A small sound classifier, trained from scratch.
Training: muon at rate 0.0016, 19800 steps, held-out accuracy 73%.
Rows from expert 4 of block 3, named by matrix and row number. Rows with one number belong to one neuron. Each number is 128 + 24 x the weight over the matrix's rms, rounded and kept within 0 to 255. All counts start at 0.
# gate: expert gate (model.blocks.3.mlp.gate, 16x80x320), inputs 0-159
# up: expert up (model.blocks.3.mlp.up, 16x80x320), inputs 0-159
# down: expert down (model.blocks.3.mlp.down, 16x320x80, transposed), outputs 0-159
gate.61 [113 157 150 134 111 109 133 120 153 120 110 108 114 150 120 130 135 147 130 112 143 119 144 156 122  94 113 160 107 115  86 152 149  90 101 107 105 115 174 112 140 134  90 145 117 158  91 121 100 120 141 132 103 135 132 131  91 128 164 107 125 132 126 132 135 102 135 140 156 176 116 153 120 144 127 124  84 136 146 121 152 124 115 121 153  99 137 110 147 145 135 160 122 117 123  93 103 130 134 111 139 146 104 151 119 106 115  89 107 133 134 162 130 113 108 125 119 136 139 156 130  82 110 156 121 115 132  57 156 154 151 139 155 193 169 123 117 157 113 108 138 136 129 134 102 173 121 151 155 191 111 130 109 113  88 115 111 145 128 155]
up.61 [128  93 132 153 175 111 121 154 129 128  93  89  98 148 132 119 132 124 128 106 114 132 119 123 111  87 144 118 122  99  93 192 122 120 128 103 127 107 195 113  98 156 138 103 121 138 176  89  69 125 116 127 117 141 122 128 120 144 114 118 124 121 126 128 130 163 161 137 152 134 132 132 132 113  68 129 115 125 170 168 118 124 128 122 130 123  99 142 120 125 110 145 100 137 163 133  75 122  69 129 162 126 122 136 167 139 105 111 152 105 126 130  90 155 122 154 107 125 129 146 133 135 111 143 142  68 159 128 108 160  83 126 152 173 119 119  84 123  99  98 129 149 105 147 113 135 140 129 152 172 134 111 156 154  72 159 121 122 129 113]
down.61 [118 150  91 143 122 108 118 127 122 106  98  63 156 134 117 113  54 130 132 121 125 136 119 123 131 117 141 116 163 117 105 146 145 116 121 144 126 103 100  82 111  82 115 132 112 118 115 101 133 158 139 104 135 148 146 133 110 157 144 147 118 148  99 135 162 154  94 128 103  99 144 120 129  94 115 102 127 119 124 127 133 158 101 109 111 111 157 201 130 121 173  87 127 167 129  96 135 113 165 114 113 143 141 142 126 137  94  94 117 114  90 130 112 128 110  96 106 125 122 102 149 115 169 130 102 138 123 132 148 146 143 109  89  63 127 165  96 126  97 143 153 115 114 115 139 121 108 138 134  87 151 136 116 126  95 149 167 123 109 106]
gate.62 [147 111 130 125 174  48 173 110  87 140  85 125 136 129 152 140 117 160 130 151 117 139 170 145  92 151 100 139  89  90 114 122 114 130  98 125 156 152 151  79 132 133 139 139 110 125 153 127 151 130  99 154 128 134 115 116 137 116 101 127 133 117 112 152 126 120 129 170 108 116 135 115 125 145 163 148 106 121  98 107 158 118 139  97 132 139 147 165  93 178 168 150 136 107 106 177  94 144 102 162  88 120  71 158 131 113 140 171 133 107 128 126 102 118 125 128 100 108  83  92 137 110 163 185 143 115 133  85 123 119 129 153 112 147  99 144 115 131  85 125 164 158 100 154 159 127 117 159 121 122 110 148 118 135 139 136 132 127 117 118]
up.62 [136 116 135 117 130 126 133 117 125 137 158 187  96 121 103 135 136 117 139 133 147 101 118 107 136 141 155 120 105 161 168  79 163  85 159 134 118 132 112 118 150 144 125 134  99 145 200 107 157 115 141 136  92 101  92 139 100 151 140 104 150 120 112 118 125 137 140 174 121  89 137 138 116 144 111 153 153 139 162 111 139 106  79 109 119 119  99 159 152  93 151 130 133 130 158 150 134 118  85 102  88 107 146 136 115 156 136 153 124 137 133 118 113 115 176 125 193 117 107 137 136 116 147 119 148 133 123 122 116 124 116 120 119 114 137 117 149 139 133 141 178 145  80 101 132 124  93 132 162 143 104  96 137 129 133 118 135 116 147 107]
down.62 [158 181 131 113 120 127 148 136 146 159 126 129 118 150 131  94 145 152 130 143 124 148 132 168 150 175 112 138  84 134 119 101 104 136 178 100 105 150 159 139 137 118 111 122 140 130 147 130 114 116 160 135 157 134 122 108 125 136 147 128 140 114 136 120  87 139 110 120 130 137 148 108 124 191 125 107 134 111 140 128 126  91 152 107 113 117 141 170 114 152 121 119 103 127 136 125 131 116 149  96 110 126 180 124 140 118 121 150 131 130 131 175 128 116 139 137 122 130 129 138 110 129 149 155 131  88  85 160 149 139 139 103 113  98 139 118 137 133  65 120 139  90 115 126 137 144 122 135 104 131 127  84 199 141 108 156  88 144 119 138]
gate.63 [ 73 110 118  99 167 145 150 167 119 100 105 117 131 142 147 118  93 134 127 135 122 115 111 168 119 126 125 141 152 120 103 152 141 117  70 129 139 146 153 138 134 123 130 110 172 136 108 154 182 105 134 105 101 103 117 144 139 171  85 163 121 122 137 121 129 139 159 172 102 101  99 115 133 118 151 113 155 150 105 110 122 141 150  95 132 154 126 150 117 138 101 139 125 107 140 173 138 121 144  89 127 146 133 177  75 139 117 124 112 113 140 153 147 115 145 132 122 131 133 141 140 151 112 129 114  86 139 128 151 143 109 130 129 110 128 118 119  99 158 143 115 142  87  65 101 112 104 128  99  90 144 109  81 113 144 139 106 102 105 109]
up.63 [122 163 130 139  98  89 102 122 136 152 142 141 131  99 128 118 129 161 139  97 140 141 142 128 125 139 125 121 129 109 141 144 118 140 158 153 139 135  80 153 129 105 109 145 108 125  98 126  95 124 106 164 142 114 146 113 115  95 154 111 134 146 150 121 120 110 109 111 151 126 159 125 129 112 116 103 131 119 138 100 144 103 118 173 125  97 149 147 104 102 150 116 130 116 136  90 121 133 157 163  91 119  98 125 166 126 126 139 170 156 117 111  94 116  83 133 107 147 107 129 136 122 156 165 137 132 116 138  87  91 160 128 134 123 112 156 144 135 136 115 135 113 128 199 145 121  92 114 140 129 138  98 143 107 106 119 114 127 205 135]
down.63 [107 196 133 122 144 140 126 123 143 168 137 158 184 104 145 121 157 135 139 125 124 151 120 112 163 109 110 159 164 127 145 181 137 140 136 100 131 122 179 127 167  76  89  96  99 112 148 125 131 152  91  95 129 141 114 114 148 120  83 133  95 149 113 128 133 134 168 126 112 134 185 107 153  97 137 125 102 136  82 103 169 113  89 128 145 122 168 122 149 122 110 127 159 195 137  71 117 125 130 169 132  91 115 112 133 143 130 108 127 145 112 120 144  94 158 127 112 145 127 178 105 119 112 100 140 115 153 130 117  99 154 154 184 159  98 137 146 106 162 161 137  94 126 125 130 135 107 178 116  97 113 102 132 147 119 120 119 130 158 137]
gate.64 [165 183 120 126 122 140 122 126 134 132 144 158 113 113 142 164 134 124 139 145  83  96 173 104 109 116 115 131 135 100 149 109 121 111 112 138 141 146 128 159 123 114 153 115 164 105  76 147  70 129 125 118 135 127 147 102 109 114  81 135 181 129 161 163 138 134 102 142 113 157 158 135 140 105  81  91 138 114 147 101 138 115 147 136 133 135 129  81 138 100 141 147 112 116 133 110 141 123 143 140 110 125 177 121 129 146 146 131 154 110 124 149 113  73  92 175 167 116 148 126 149 148 161 139 123 102 136 104 187 124 118 113 156 135 115 103 110 142 122 130  84 115  98 158 139 120 128 161 115 214 129 103 111 148 119  69 131 123 105 113]
up.64 [141 106 134 122 107 127 147 152 128 130 157 141 153 172 139 151 125 178 155 105 136 130 102 111 126 123 125 139 144 142 132 140 161 145 163 144 123 127 111 123 161 168 121  96  89 136 112 107 171 158 178 131 113 135 127 152 153 155 180 120 100 122 153 124 106 117 122 107  65 130 120 131  96 143 183 119 139 115 102 142  88 115 114 140 133 104 110 204 105 118 141 136 127 154 142 119 118 123 118 124 120 125  96 120 157 128 105 184 148 143 131 131 117 170 132 119 114 130 119 157 103 116 105 100 139 189 112 110 102 133 105 143 146 131 155 108 226 123 129 122 155 114 162  98 111 142 109 177 109 128 141 137 134  93 144 175 128 146  96 111]
down.64 [132 138 138 127 138 147 110 132 106 116 112 137 157 112  73 123 130 131 133 152 130 120 143 115 144 104 130  85 124 167 141 152 115 126  89 117 139 151 142  82 147  87 120 178 135 114 122 105 164 153 114 118 182 122 120 120 147 126 127 120 158 119 111 137 175 154  86 138 109 151 124 121 160 128 141 112 152  96 116 114 130 136  82 130 139 145  97 128 131 141 121 115 114  98  75 145 182 123 168 112 139 135  56 123 130 135 128  95 122  66 155 200 141 136 162 147 144 150  91 129 118  99 112 115 116 140 133 111 135 119 171 121 138 155 150 137 133 107 101 124 124 134 123 117  92  73 121  78 135 161 117 119 117  82 145 115 163  85  56 133]
gate.65 [169 121 125 122 150 128 144 158 137 166 150 150 132 156 127  91 103 163 131 139 127  97 140 122 120 113 123 134 114 119  90 143 129 141 134 110 121 144 179 146 151 125 107 130 105 157 139 138  59 109 126 118 121 112 149 122 109 116 142 147 141 129  87 143 130  98 206 108 131 133 107  94 118 138 100  94 112 137 134 143  97 111 112 123 128 130 112  88 116 121 123 111 138 133 147 158 158 149 108 107 146 104 144 123  95 120 155 130 133 112 122  91 108 165 115 132 162 120 105 138 123 111 135 137 141 144  68  80 134 138 194 139 164 114 137  56 149 105 100  95 126 107 118  94 159 133 140 119 112 135 151 128 145 126 163 120 121 148  98 112]
up.65 [ 93 138 129 150 113 161  98 133 117 134 125  90 122 104 112 178 154 133 133 111 142 150 131 122 149 170 152 135 136 138 159 140 119 117  71 167  98 141  57 134  95 114 159 130 170 113 136 131 152 166 110 162 125 119 115 116 129 126 134 108 130 112 148 108  99 146  77 181 100 127 156 132 128 116 150 160 141 116 107 149 164 133 157  83 133 133 130 145 141 105 109 120 128 134 128 154  99 106 151 148  97 132 140 119 126 137 122 158 116 164 129 174 146  92 145 106 119 124 182  96 155 109 122 117 124 122 144 160 150 130 115 114 103 136 126 188 130 138 146 136 103 149 134 135 135  88 112 122 148 116 108 121 132 147  97 147 146  92 153 129]
down.65 [167 134 104 133  77 162 108 123 143 135 132 186 105 149 115 168 155 119 117 164 117 157 155 127 125 125 148 109 126 124 161 113 133 138 114 133 105  87 110 135 142 103 129 114  90 100 127 105 113 130 139 161 145 137 131 165 101 145 127 158 135 105 125 142  88 163 101 122 142 127 140 122 101  95 120 109  92 130 138 109  73 135 150 107 122 135 159 127 150 131 112 186 113 138 133 139 128 102 126 134 112 108 154 128 129 119 118 112 148 134 120 143 128 121 141 126  89 116  78 120 139 154 126 125 154 145 119  76 128 102 153 111 116 145 129  89 107 105 171 114 133 150 122 149 132 146  93 105 177 130 142 122 128  59 132 130 133 116 142 108]
gate.66 [138 132 126 124 129  85 103 103 110 119 128 114 117 111 146 136 135 156 108 102 149 130 148 135 105 133 118 164 151 155 196 157 134 125 181 108 104 129 181 129 108  98  93 139 134 140 121  94 152 151  65 138 125 111 144 139 149 137 141 139 106 113 124 139 113 132 162 108 129 117 143  95 137 122 145 111  93 130  83 145 102 120 131 131 135 163 128 138 144 138 149 132 145 110 171 150  47 145 179 136 131 145 142 146 101 144 113 156 136 103 131 145 140 110 119 152 118 116 104 140 112 115 148 104  80 114 138  79 172 151 131 163 119  93  94 129  47 145 155 145 145 119 119 178 162 118 137 149 113 122 117  72 137 125 139  98 116 115 155  91]
up.66 [119 132 128 105 161 114 109 110 139 142 138 124  99 123 129 127  78 151 131 153 148 142 127 166 180 133 110 139 122 141 144 155 120 154 181 135 119 134 134 136 152  97 111  69 177 148 103 134 139  94  82 156 123 121  86 142 112 154 119 139 110 144 121 130 140 129 149  88 116 120 119  99  94  54 145 117 137 118 109 157 116 124 117 109 120 155 141 103 161 159 155 113 122 125 162 144  70 143 148 104 107 111 143 171 116 127 124 114 158 124 134 145 111 128 121 154 109 129  89 138 162 105 140 162 137 152 142 115 134 138  98 149 130  74  78 155  75 109 124 134 103 139 109 123 186 145 147 109 115  97  86  86 134 121 149 138 134 137 136 127]
down.66 [108 133 138  84 132 137 124 114 157 116  90 123 144 117 137 142 126 134 120 105 174 173 194 127 108 108 156  84 124 155 155 120  96 122 141 129 148 132 140 138 109  94 105 140 127 154 114 147 116 139  85 152  91 118 174 131  90 131 102 150 129 120  88 116 129 117 102 137 123 121  49 134 134 120 122  89 108  72  92  96 136 135 126 124 148 110  87 127 122 123 142 124 147 134 121 102 131 152 113 115 137 142  90 163  94 126 138 107 133 147 118 139 160 118 140 103 114 124 122  95 131 154  78 121 121 124 162 130 106 153 131 103 142 140 123 119 135 119 114 142 117 143 138  91 150 134 110 109 157 121  99 118 133 156 110 132 133 143 155 122]
gate.67 [127 103 116 124 114 110 153 139 148 113 123  83  57 131 127 156 132 169 139 153 134 126 120 126 109  76 129  74 146 140  68 105 151 121 121 131 119 110 118 110 144 118 174 132 135 133 122 155 141 152 155 142 162 180 153 143 107 124 128 111 109 129  87 105 137 149 145 137  94 121 103 155 138 130 132  96 123 136 117 124 148 126 121 101 122 133 129 167  94 135 135  32  90  83 170 131  98 119 130 156 177 107 146 110 131 163 111 111 139 140 129 127 150  97  95 118  93 142 114 107 142 124 133 144 121 157  95 161 110 147 136  98 150 143 149 111 179 168 138 116 132 133 142 135 130 165 141  77 119 127 137  90 127 169 109  89 122 157 106 135]
up.67 [149  81 129 153 126 147 128 133 146  89 130 147  77 122 156 147 127 116 115 143  91 101 110 111 153 107 123 149 181  93 127  91 130 115  92 109 152 136 122 121 130 189 117 126 151 146  80 165 101 121  75 129 123 164 109 154 103 158 130 131 149 134 138 104 110 157 131  94 152 144 152 100 143 145 133 144 119 135 133 130 124 135 131 128 115 132 107 130  96 109 128 116 134 162 105 106 162 131  79 161 137 100  74 125 142 143 114  97 121 110 127 138 151 135 127  88  65 111 117 102 189 110 137 152 145 130 141 130  98 106 161 132 134 140 117 114  79 149 113 128  96 138 132 149 111 131 126 137 140 140 131 129 125 143 151 129 131 150 123 150]
down.67 [139 183  58 123 163 101 136 134 105  95 137  88 155 122  64 133 135 123 125 118 155  99 146 109 107 143 141 162 151 106 186 158 104 136 106 147 119 126 113 153 134 109 137 135 125 150 102 102 135 163 126 130 102 127 104 141 162  76 148 133 150 108 146 121 116 110 121 171 173 124 163 148 107  90 128 125 121 139 110 135 107 110 137 139 138 116 120 123 107 149 139 109 171 112 109 132 111 149 103 149 141 143 151 106 118 122 130 184 136 166 171 126 116 117 128 111 159 119  88 127 149 131 129  97 128 122 102 141 160 138 105  94 173 141 161 132 148 143 173 124 118 126 121 161 170 162 129 142 118  85 124 137  72 132 150 138 142 163 131 140]
gate.68 [153 128 132 118 130 146 146 134  89 133 118 114  85 103 146 116 156 148 127 143  93 211 118 142 141 102 119 129  96 127 109 114  77 154 175 142 191 163 144 126 129 163 102  75  87 119 103 136 107 141 127  77 129 166 115 110 128  93 147 107 151 120 131 170 139 129  88 140 117 116 158  97 112 132 136 151 156 125 138 124 150 148 127 138 117 109 185 138 131 121 130 158 155 121 101 168 132 162 146  85 119 100  87 144 109 100 165  93 114 126 129 149  88 134 158 116 161 112 148  98 126 131 131 125 124  95 133 145  73 151 120  73 132 117 152 131 157 127 133 114 125 123  60 156 124 143 112  90 111 117  91  98  85 126 166  62 121 140 113 113]
up.68 [159 154 125 120 136 146 100 120 114 117 131 133 133 136 140 131 102 134 141 149 148 122 114 109 173 155 121 205 123 129 184 138 165 182 114 100 176 129  99 151 114 156 129  84 119 103 111 158  99 127 147  88 132 107 131 125 119 137 136 103 155 115 121 134 134 102 147 115 143  98 138 150 147 149 102 181 130 139  80 135 158 131 130 187 125  91 123 137 127 135 139 188 150 150 117 112 156 140 117  95 115  90 156 105 113 121 134  76  94 131 129 130  83 119 118  78 149 115 143 131 148 145 141 116  75 103  94 125  86 187 161 118 115 134 130 125 139 112 131 149  84 152 131 104 103 130 115 101 123 151 106  82 123 113 173 136 124 163 144 185]
down.68 [113 114 106 121 114 123 102 125 108 120 129 156 113 112 100 164 142 110 139 152 100 116 153 165 126 140 133 171 119 153 128 112  99 137 136 152 134 158  78 136 135  80 180 150  94 146 129 208 105 138 129 132 119 106 160 113 180 129 110 164  94 135 153 142 101 132 101 167  89 121 151 111 130 147 156 136 142 147 128 146 102 141 107 145 136 137 141 158 123 104  99  98 167 133 145 124 151 120 136 125  84 141 117 150 136 139 107 139 127 153 177  91 146 134 137 107 121 141 128 119 145 136 152 128 106 168 176  71 164  94 125 127 113 150 170 127  79  90 167 144 106 145 125 125  94 159 134 126 144 163 156 120 141  88 110 128 129 122 120 151]
gate.69 [133  92 142 136 134 149 126 117 131 127 160 175 121 133 130 122 117 120 148 148 120 163 106  84 146 130 145 140 133 121 123 122 111 159  90 100  98 109  64 103 109 116 121 130 120  76 133 131 109 125 143 112 133 121 123 114 137 164 120 139 109 153 119 131 105 133 134 110 115 179 120 102 124 118 150 106 144 120 149 122 141 125 150 155 128  97  66 137 134 102 155 152 111 131 135 118 133 126  96 102 140 131 141 141 149 140 124 124  90 139 137 105 116 124  77 105  93  98 150 124 133  90 124 162 106 129 110 196 150 140 127 100  91 152 109 104  86 135 118 118 126 114 120 131 109 112 186 144 128 146 142 126 125 135 136 119 144 152 125 151]
up.69 [126 147 137 154  96 122 128 127 176 147 116 122 169 159 186 138 130 153 212 132 147 137 163 174 112  98 131 130 140  74 164 142 160 112 121 127 126 103  92 116 162 153 118  75 138 170 127 118 105  98 133 146 121 140  92 118 115 133 120 120 126 100 146 134 109 133 105 107 125  74 137 166 127 125 147 139 125 118 160 149 117 113 120  89 131 147 131 109  50 100 104 104 137 128  57 179 104 114 130 150 120 186 131 147 103 131 135 121 129 128 120 183  98 104 124 119  80 111 120  87 155 125 128 131 153 138 140 195 147 127 171 118 150  98 132 109 134  96 139 116 124 122 136 119 133 137 109 159  90 151 111 153 105 127 144 142 127 137 154 100]
down.69 [110  79 120 106 152 129 129 112 116 126 154 132 151 117 125 118 162 112 124 141 146  89 148 146 107 142  91 126 137 146  99  98  98 132 139  85 117 113 107 137 139 161 156 121 101 151  95 127 116 132 147 159 106 142 143 126 105 134 146 131 158 117  86 117 125 134  96 110  98  94  83 181  98 155 127 135 139 128 122 107 107 134 105 137 143 126  88 142 119 121 108  99 125  96 181 139 121 120 172 141 104  81  87 123 113 140 109 154 141 114 152 119 132 112 134 163  86 133 133 144  88 110 139 121 137 129  98 148 103 125  80  86 102 154 125 130  96 124 166 132 101  78 133 135  87 145 138 127  58 123 118 108 117 100 134 135 113  82 116 146]
gate.70 [158 155 123  75 171 104 139 129 157 138 155 107 113 149 101 150 138 120 156 140 102 130 126 129 128 125 123 154 137 126  77  97 135 130 187  75 128 122 134  68 183 143  82  94 113 118 142 131 116 107 138  89  79 118 141 124 140 130 126 137 140 128 117 125 107  97 164 121  60  82 149 138 125 114 161 124 101 149 115 120 108 122 121 116 120 116  98 158 131 146 112 163 167 176 123 116 143 139  92  99 186 138 131 143 166 115 121  78  22 103 123 163 105 130 183 153 160 137 144 122 108 118 149 147 131 144 126 118 130 164  79 102 146 183 133 113 125 155 113 114 115 135 137 109 149 130 148 105 142 153 120 173 136 140 157 110 158 140 117 136]
up.70 [123 169 131 164 112 138 109  75 125 137 153 157  96 106 148 106 103 146 130 138 157 102 115  87 141 128 140 156  97 145 141 131  80 128 170 146  84  96 196 118 105 135 130 167 122 120 161 122  83 149 128 144 139 121 119 143 138 100 157 128 139 109 148 123 134  94 128 135 143 149 143 111 122 159 151  85  91 118 142  55 147 128 133  96 135 130 131  75 210 128 176 108 126 129 127 112  90 119 152 147 158 129 112 139 115 106 118 153 178 129 120 120 132 107  70 145 107 135 106 157 114 128 127 125 111  83 138  99  91 125 108 101 153 113 163 151 155 154 134 151 163 117 205 122 103 158 141 110 171 182 111 134 126  69 144 122 122  83 127 177]
down.70 [170 175 171  90 100 127 121 127 141 127 133 104 152 162  85 130 154 119 142 112 158 126 144 155 143 141 127 178 101  91 106 122 160 119 129  94 144  65 173 122 125 150 131 142 132 126 137  95  81 100 150  80 136 147 146 109 136 132  85  81 152 203  82 130 137 128 156 112 139 165  83 128 134 129 132 120 105  98 118 111 125 145 132 121  79 136 116 120 149 137 103 131 157  99 154 148 171 119 143 165  97 140  80  78 134 133 107 160 134  98 139 108 123 116 149 132 111 147 131 143 132 167 119 108 107 135 120 126 162 121  98  80 153 134 137 103 127 133 116 139 108 134 111 123  70 100 140 147  88  96 147 129  60 150 139 176 143 131  95 121]
gate.71 [ 98 151 129  69 162 145 146 127 168 132 104 125 106 118 172 153 123 104 118 106 118  74 116 104 118 159 126  87 124 110 146 127 120 146 126 113  99 140 146 124  65 122 151 138 123 136 112 128 203 139 197 144  77 111 136 130 133 109 125 130 142 169 108  79 160  98 109 144 121 144 115  89 144 161 109 161 128 104 152 163 132 130 117 125 133 115 136 120  98 113 215 157 167 155 114 108 139 169  95 100 149 137 121 113 152 109 135 131  83 144 126 113  66  96 133 107 191 183  99 108 129 123 140 148 161 121 125  91 133 162 136 112 129 143 109 141  95 134 123 156  57 143  91  94 154 134 106 144 117 149 123 142 142 106  87 155 141 141 146 154]
up.71 [140  99 123  97 118 140 135 151 132 111 126  93 111  96 111 176 117 129 109 124 124  89 116  92 110 106  89 126 147  96 180 103 130 158 123  65 125 129 151 136  98  79 119 168 160 119 150 116 153 116 161 146 113 165 109 105 153 137 113 114 156 136 135 138 150 150 119 104 163 111 130 134 150 136 138 184 164 131 138 144 152 149 121 117 125 125 139 132 132 146 116 178 152 146 106 144 139 138 146 109  96 128 149 125  73 143 147 123  95 126 120 108 107 101 135 156 154 127 134 154 142 151 121 152 157 159 117 102  84 158 184 120 116  92 109 116  53 127 119 157 137 153 132 146 170 105  99  85 154 141 114 113 136 121 138 212 125 151 111 134]
down.71 [207 105 115  47 132 124 141 132 144 132 125 109 122 131 168 130 100 143 121 108 112  96 111 160 165 100 149 151 117 125 103 112  73 131 121  84 134 138 142 180 152 127  84 143 100 112 162 166 137 121 125 118  92  75 130 193 131 116 115 134 107 148 147 134  85 154 143 103  71 128 113 118 112 110 103 133 171 112 127 107 129 118 134 129 145 135 116 112 138 153 149 108 114 107 183 142 134 166 123 134 145 122 145 103 115 136 136 165 109  69 154 144 133 125 134 121 112 148 123 178 125 147 147 147 126  83 131 110  94 121 130 143  97 168 119 123 152 119 112 103 131 130 127 160 206 153 120  90 143  79 139 150 112  85 110 162 154  93 135 140]
gate.72 [ 72  97 138 149 133 108 137 134 146 132 126 137  94 153 167 142 131 158 109 132 172 108 119 129 156 123 122 143 156 105 156 180 133 122 155  94 138 191  87 138 114  95 134 108 137 109  72 142 107  90  96 153 116 142  99 144 105 135 130 116  91 142 101 136 152 140 127  88 128  96 169 163 140 130 128 169 153 117 137 123 120 139 107 147 118 107 108 110 124 145 165 127 159 116 136 117 116 121 109 155 141 120 139 141  85 151 142 136  97 120 120 134 142 121 132 114 139 109 137  68 119 220  92 129 145 122 146  62 114  79 149 112 169 154 114  91 150 158 128 154 143 107  84 148 115 140 130  98 119 102 128 160 101 142 199 118 141 144 123 101]
up.72 [137 138 126 123 119 138 109 167 166 137 125 123  71 126 123 154  84 101 105 149  73 124 130  75 168 117 113 140 131 121 122 137 164  96 134  99 149 116 134 162 131 147 159  96 146 127 128 136 215 124 123  89 142 129 134 118 121 118  96 141 147 127 108 121 120  97 101 172 104  97 135 163 125 124 127 165  77 112 109 177 114 120 144 148 130 138 120 153  93 112 175 105  97 115 123 173 148 103 155  80 105 133 122  96 125 113 144 147  84 142 124 108 141 122 104 170 138 106 152 131 113 132 129 120  95 126  90 146 104 145  97 141  99 112 138 131 149 115 116 148 113 138  92 164 133 117 129 126 169 188  86 128 143 183 101 161 141 107 121 112]
down.72 [165 133  96 145  68  96 153 111 116 139  99 100 140 130 118 122  99 109 138  96  85 162 185  94 151 126  85  92 131 105 122 136  74 132 128 172 125 127 138 155 124 137 142 159 101 140 102  71  91 139 179 142 129 125 110 108  81 143 127 116 174 132 113 125 178 111  88 144 134 125 141 146 123 134 117 126 130  96 115 144 104 112 130 137 129 117 113 153 131 105 145 140 104 126 165 105 119 121 108 117 140 153 131 126 159 128 127 173 114 115 149 144  69 112 136 112 119  91 104  82 142 164 153 133 114 128 129  89 110 120 130 131 130 131 161 164 110 138  75 130 117 151 134  84  93 182 124 158 103 136 112 111 121 119 169 105  97  85 101 131]
gate.73 [138 161 135 112 219  95 131 111 131 146 141 142 100  97 104 140 152 109 105 106 149 184  73 107  78 151 146 147 121 137 120 196 128 158 172 119 125 162 123  88 107 156 135 174 178 160 123 112 184 156 166 126 131 139  93 127 104  94  99 128 124 110 119 146 132 101 160  93 133 107 157 124 112 111 134 121  99  96  80 101 132 136 140  92 128 135 158 107 146 121 141 142 141 125 108 127 103 127 106 153 152  99 126 111  93 133 133 127 132 139 117  80 149 116 129 157 119 147 119 141 108 119 147 125 145 149 160 116 147 161 139 152  93 140 133 122 115 110  96 133 103 144  78 124  80 143 137 147 137 134  99 127 151 177 109 118 137 107 104 123]
up.73 [124 139 111 131  45 158 135 114 121 107 126 111 135 149 173 118 112 147 172 114 113  87 169 139 141 114 118  99 106 122 183  44 138 127  52 145 135 131  98 155 132  81 133  82 131 101  88 131 106 109 139 145 132 140 146 136 148 150 156 122 130 135 111 144 138 158  97 175 146 141 119 142 134 152 159 137 137 183 180 141 134 111 147 132 133 142 117 157 121 122  96 125 104 120 147 135 102 140 168 130 104 102 138 161 139 133 123 136 151 139 136 170 110 119  97 100 137 111 148 123 134 129 104 122 113  94 101 117 123 158 130 156 180 109 109 151 131 150 152 124 126 114 162 123 121 119 124 127 109 117 136 148 115  77 173 170 115 131 152 144]
down.73 [122 163 107 111 138 147 129 129 113 139 137 124 100 105 106 108  66 107 127 143 185 108  86 125 120 145 125 124 122 113 124 156 137 125  94 147 118 124  98 103 131 127 135 184 118 147 127  90 130 135 114 110 111 127 117 126 112 105 158 142 135 128 123 143 129 114 112 125 119 130  92 130 113  85 107 135 133 181 147 119  99 120 102 114 118 123  59 127 130 135 123 164  79 145  97 144  88 119 108 173 108  88 102 132 122 101 126 189 150 152  94 121 161 136 106 107 115 157 126 106 141  87 142 126 113 105 108 112 132 133 170 148 124  96 100 161  93 140 131 108 138 137 130 138  86 133 124 139 115 163 115 125 106 121 136 138 106 121 132 101]
gate.74 [112 112 153 105 123 170 140 117 114 140 121 125  85  89 126 117 120 147 124  98 136 101 131 125 113 112 126 136 110 129 162  76 155  85 161 168 105 113 108 114 133 158 152 169 162  83 171 131 186 141  99 107 181 131 115 110 125 139 123 131 137 139 158  87 131  85 173 122  54 141 110 105 136 135 115 134  93 125 121 138 113 132 102 196 130 126 114 151 111 100 186 159 134 131 132 135 151 125 135 123 106 149 102 129 154 127 169 191 104 140 130 140 107 136 138 128 160 116 137 130 113 127 148 150 133 149 111  80 100 162 104 131 124 139 115  97 168 153 131 194  91 142 119 116 163 130 121  84 149  76 139 122 143 114 181 113 110 145 139 113]
up.74 [132 125 106 151 119  88 132 113 116 101 129 149 135 146 132 143 130 110 130 141 142 136 123 139 134 138 125 140 145 124  74 183 100 148 109  75 144 131 151 145 111 113  83  90 124 184  99  83  69 123 146 121  91 133 145 157 140 117 119 127 124 117  90 154 129 152  91 144 200 137 134 147 115 107 125 134 143 131 121 117 152 129 146  64 132 138 133  87 151 167  69  72 134 115 127 100 104  95 114 173 158 117 147 101 107 136  85  74 154 120 119 133 146 122 161 130 105 136 125 151 138 125 127 103 112 120 144 185 162  82 165 121 139 137 143 155  86 106 127  71 166 124 159 131  81 133 131 168 109 179 121 140 107 155  86 146 146 125 107 130]
down.74 [157 153 121 175 115 142 125 122 179 125 161 122 114 142 136 159 133 126 139 154 129 117 111  95 151 109 158  94 132 115 133 159 138 136 121 148 103 128 137 188 134 181 149 126 133 117 145 135 111 147 124 196 127 166 101 121 159 129 106  87 111 131  74 125 125 153   2 140 127 118 137 103 131 130 114 130 134 157 130 121 120 140 136 138  90 130 109 140 115 126  89 108 140 133 135 128 127 116 134 178  96 112 100 140 113  93 125  71 143 148 136  87 125 149 147 118 155 108 144 167 123  93 157  92 119 119 124 126 141  97  86 131 147 108 131 139  97 120 175 153 125 140 140 101 134 130 140 152 127 199 138 141 166 117 115  61 129 133 109 135]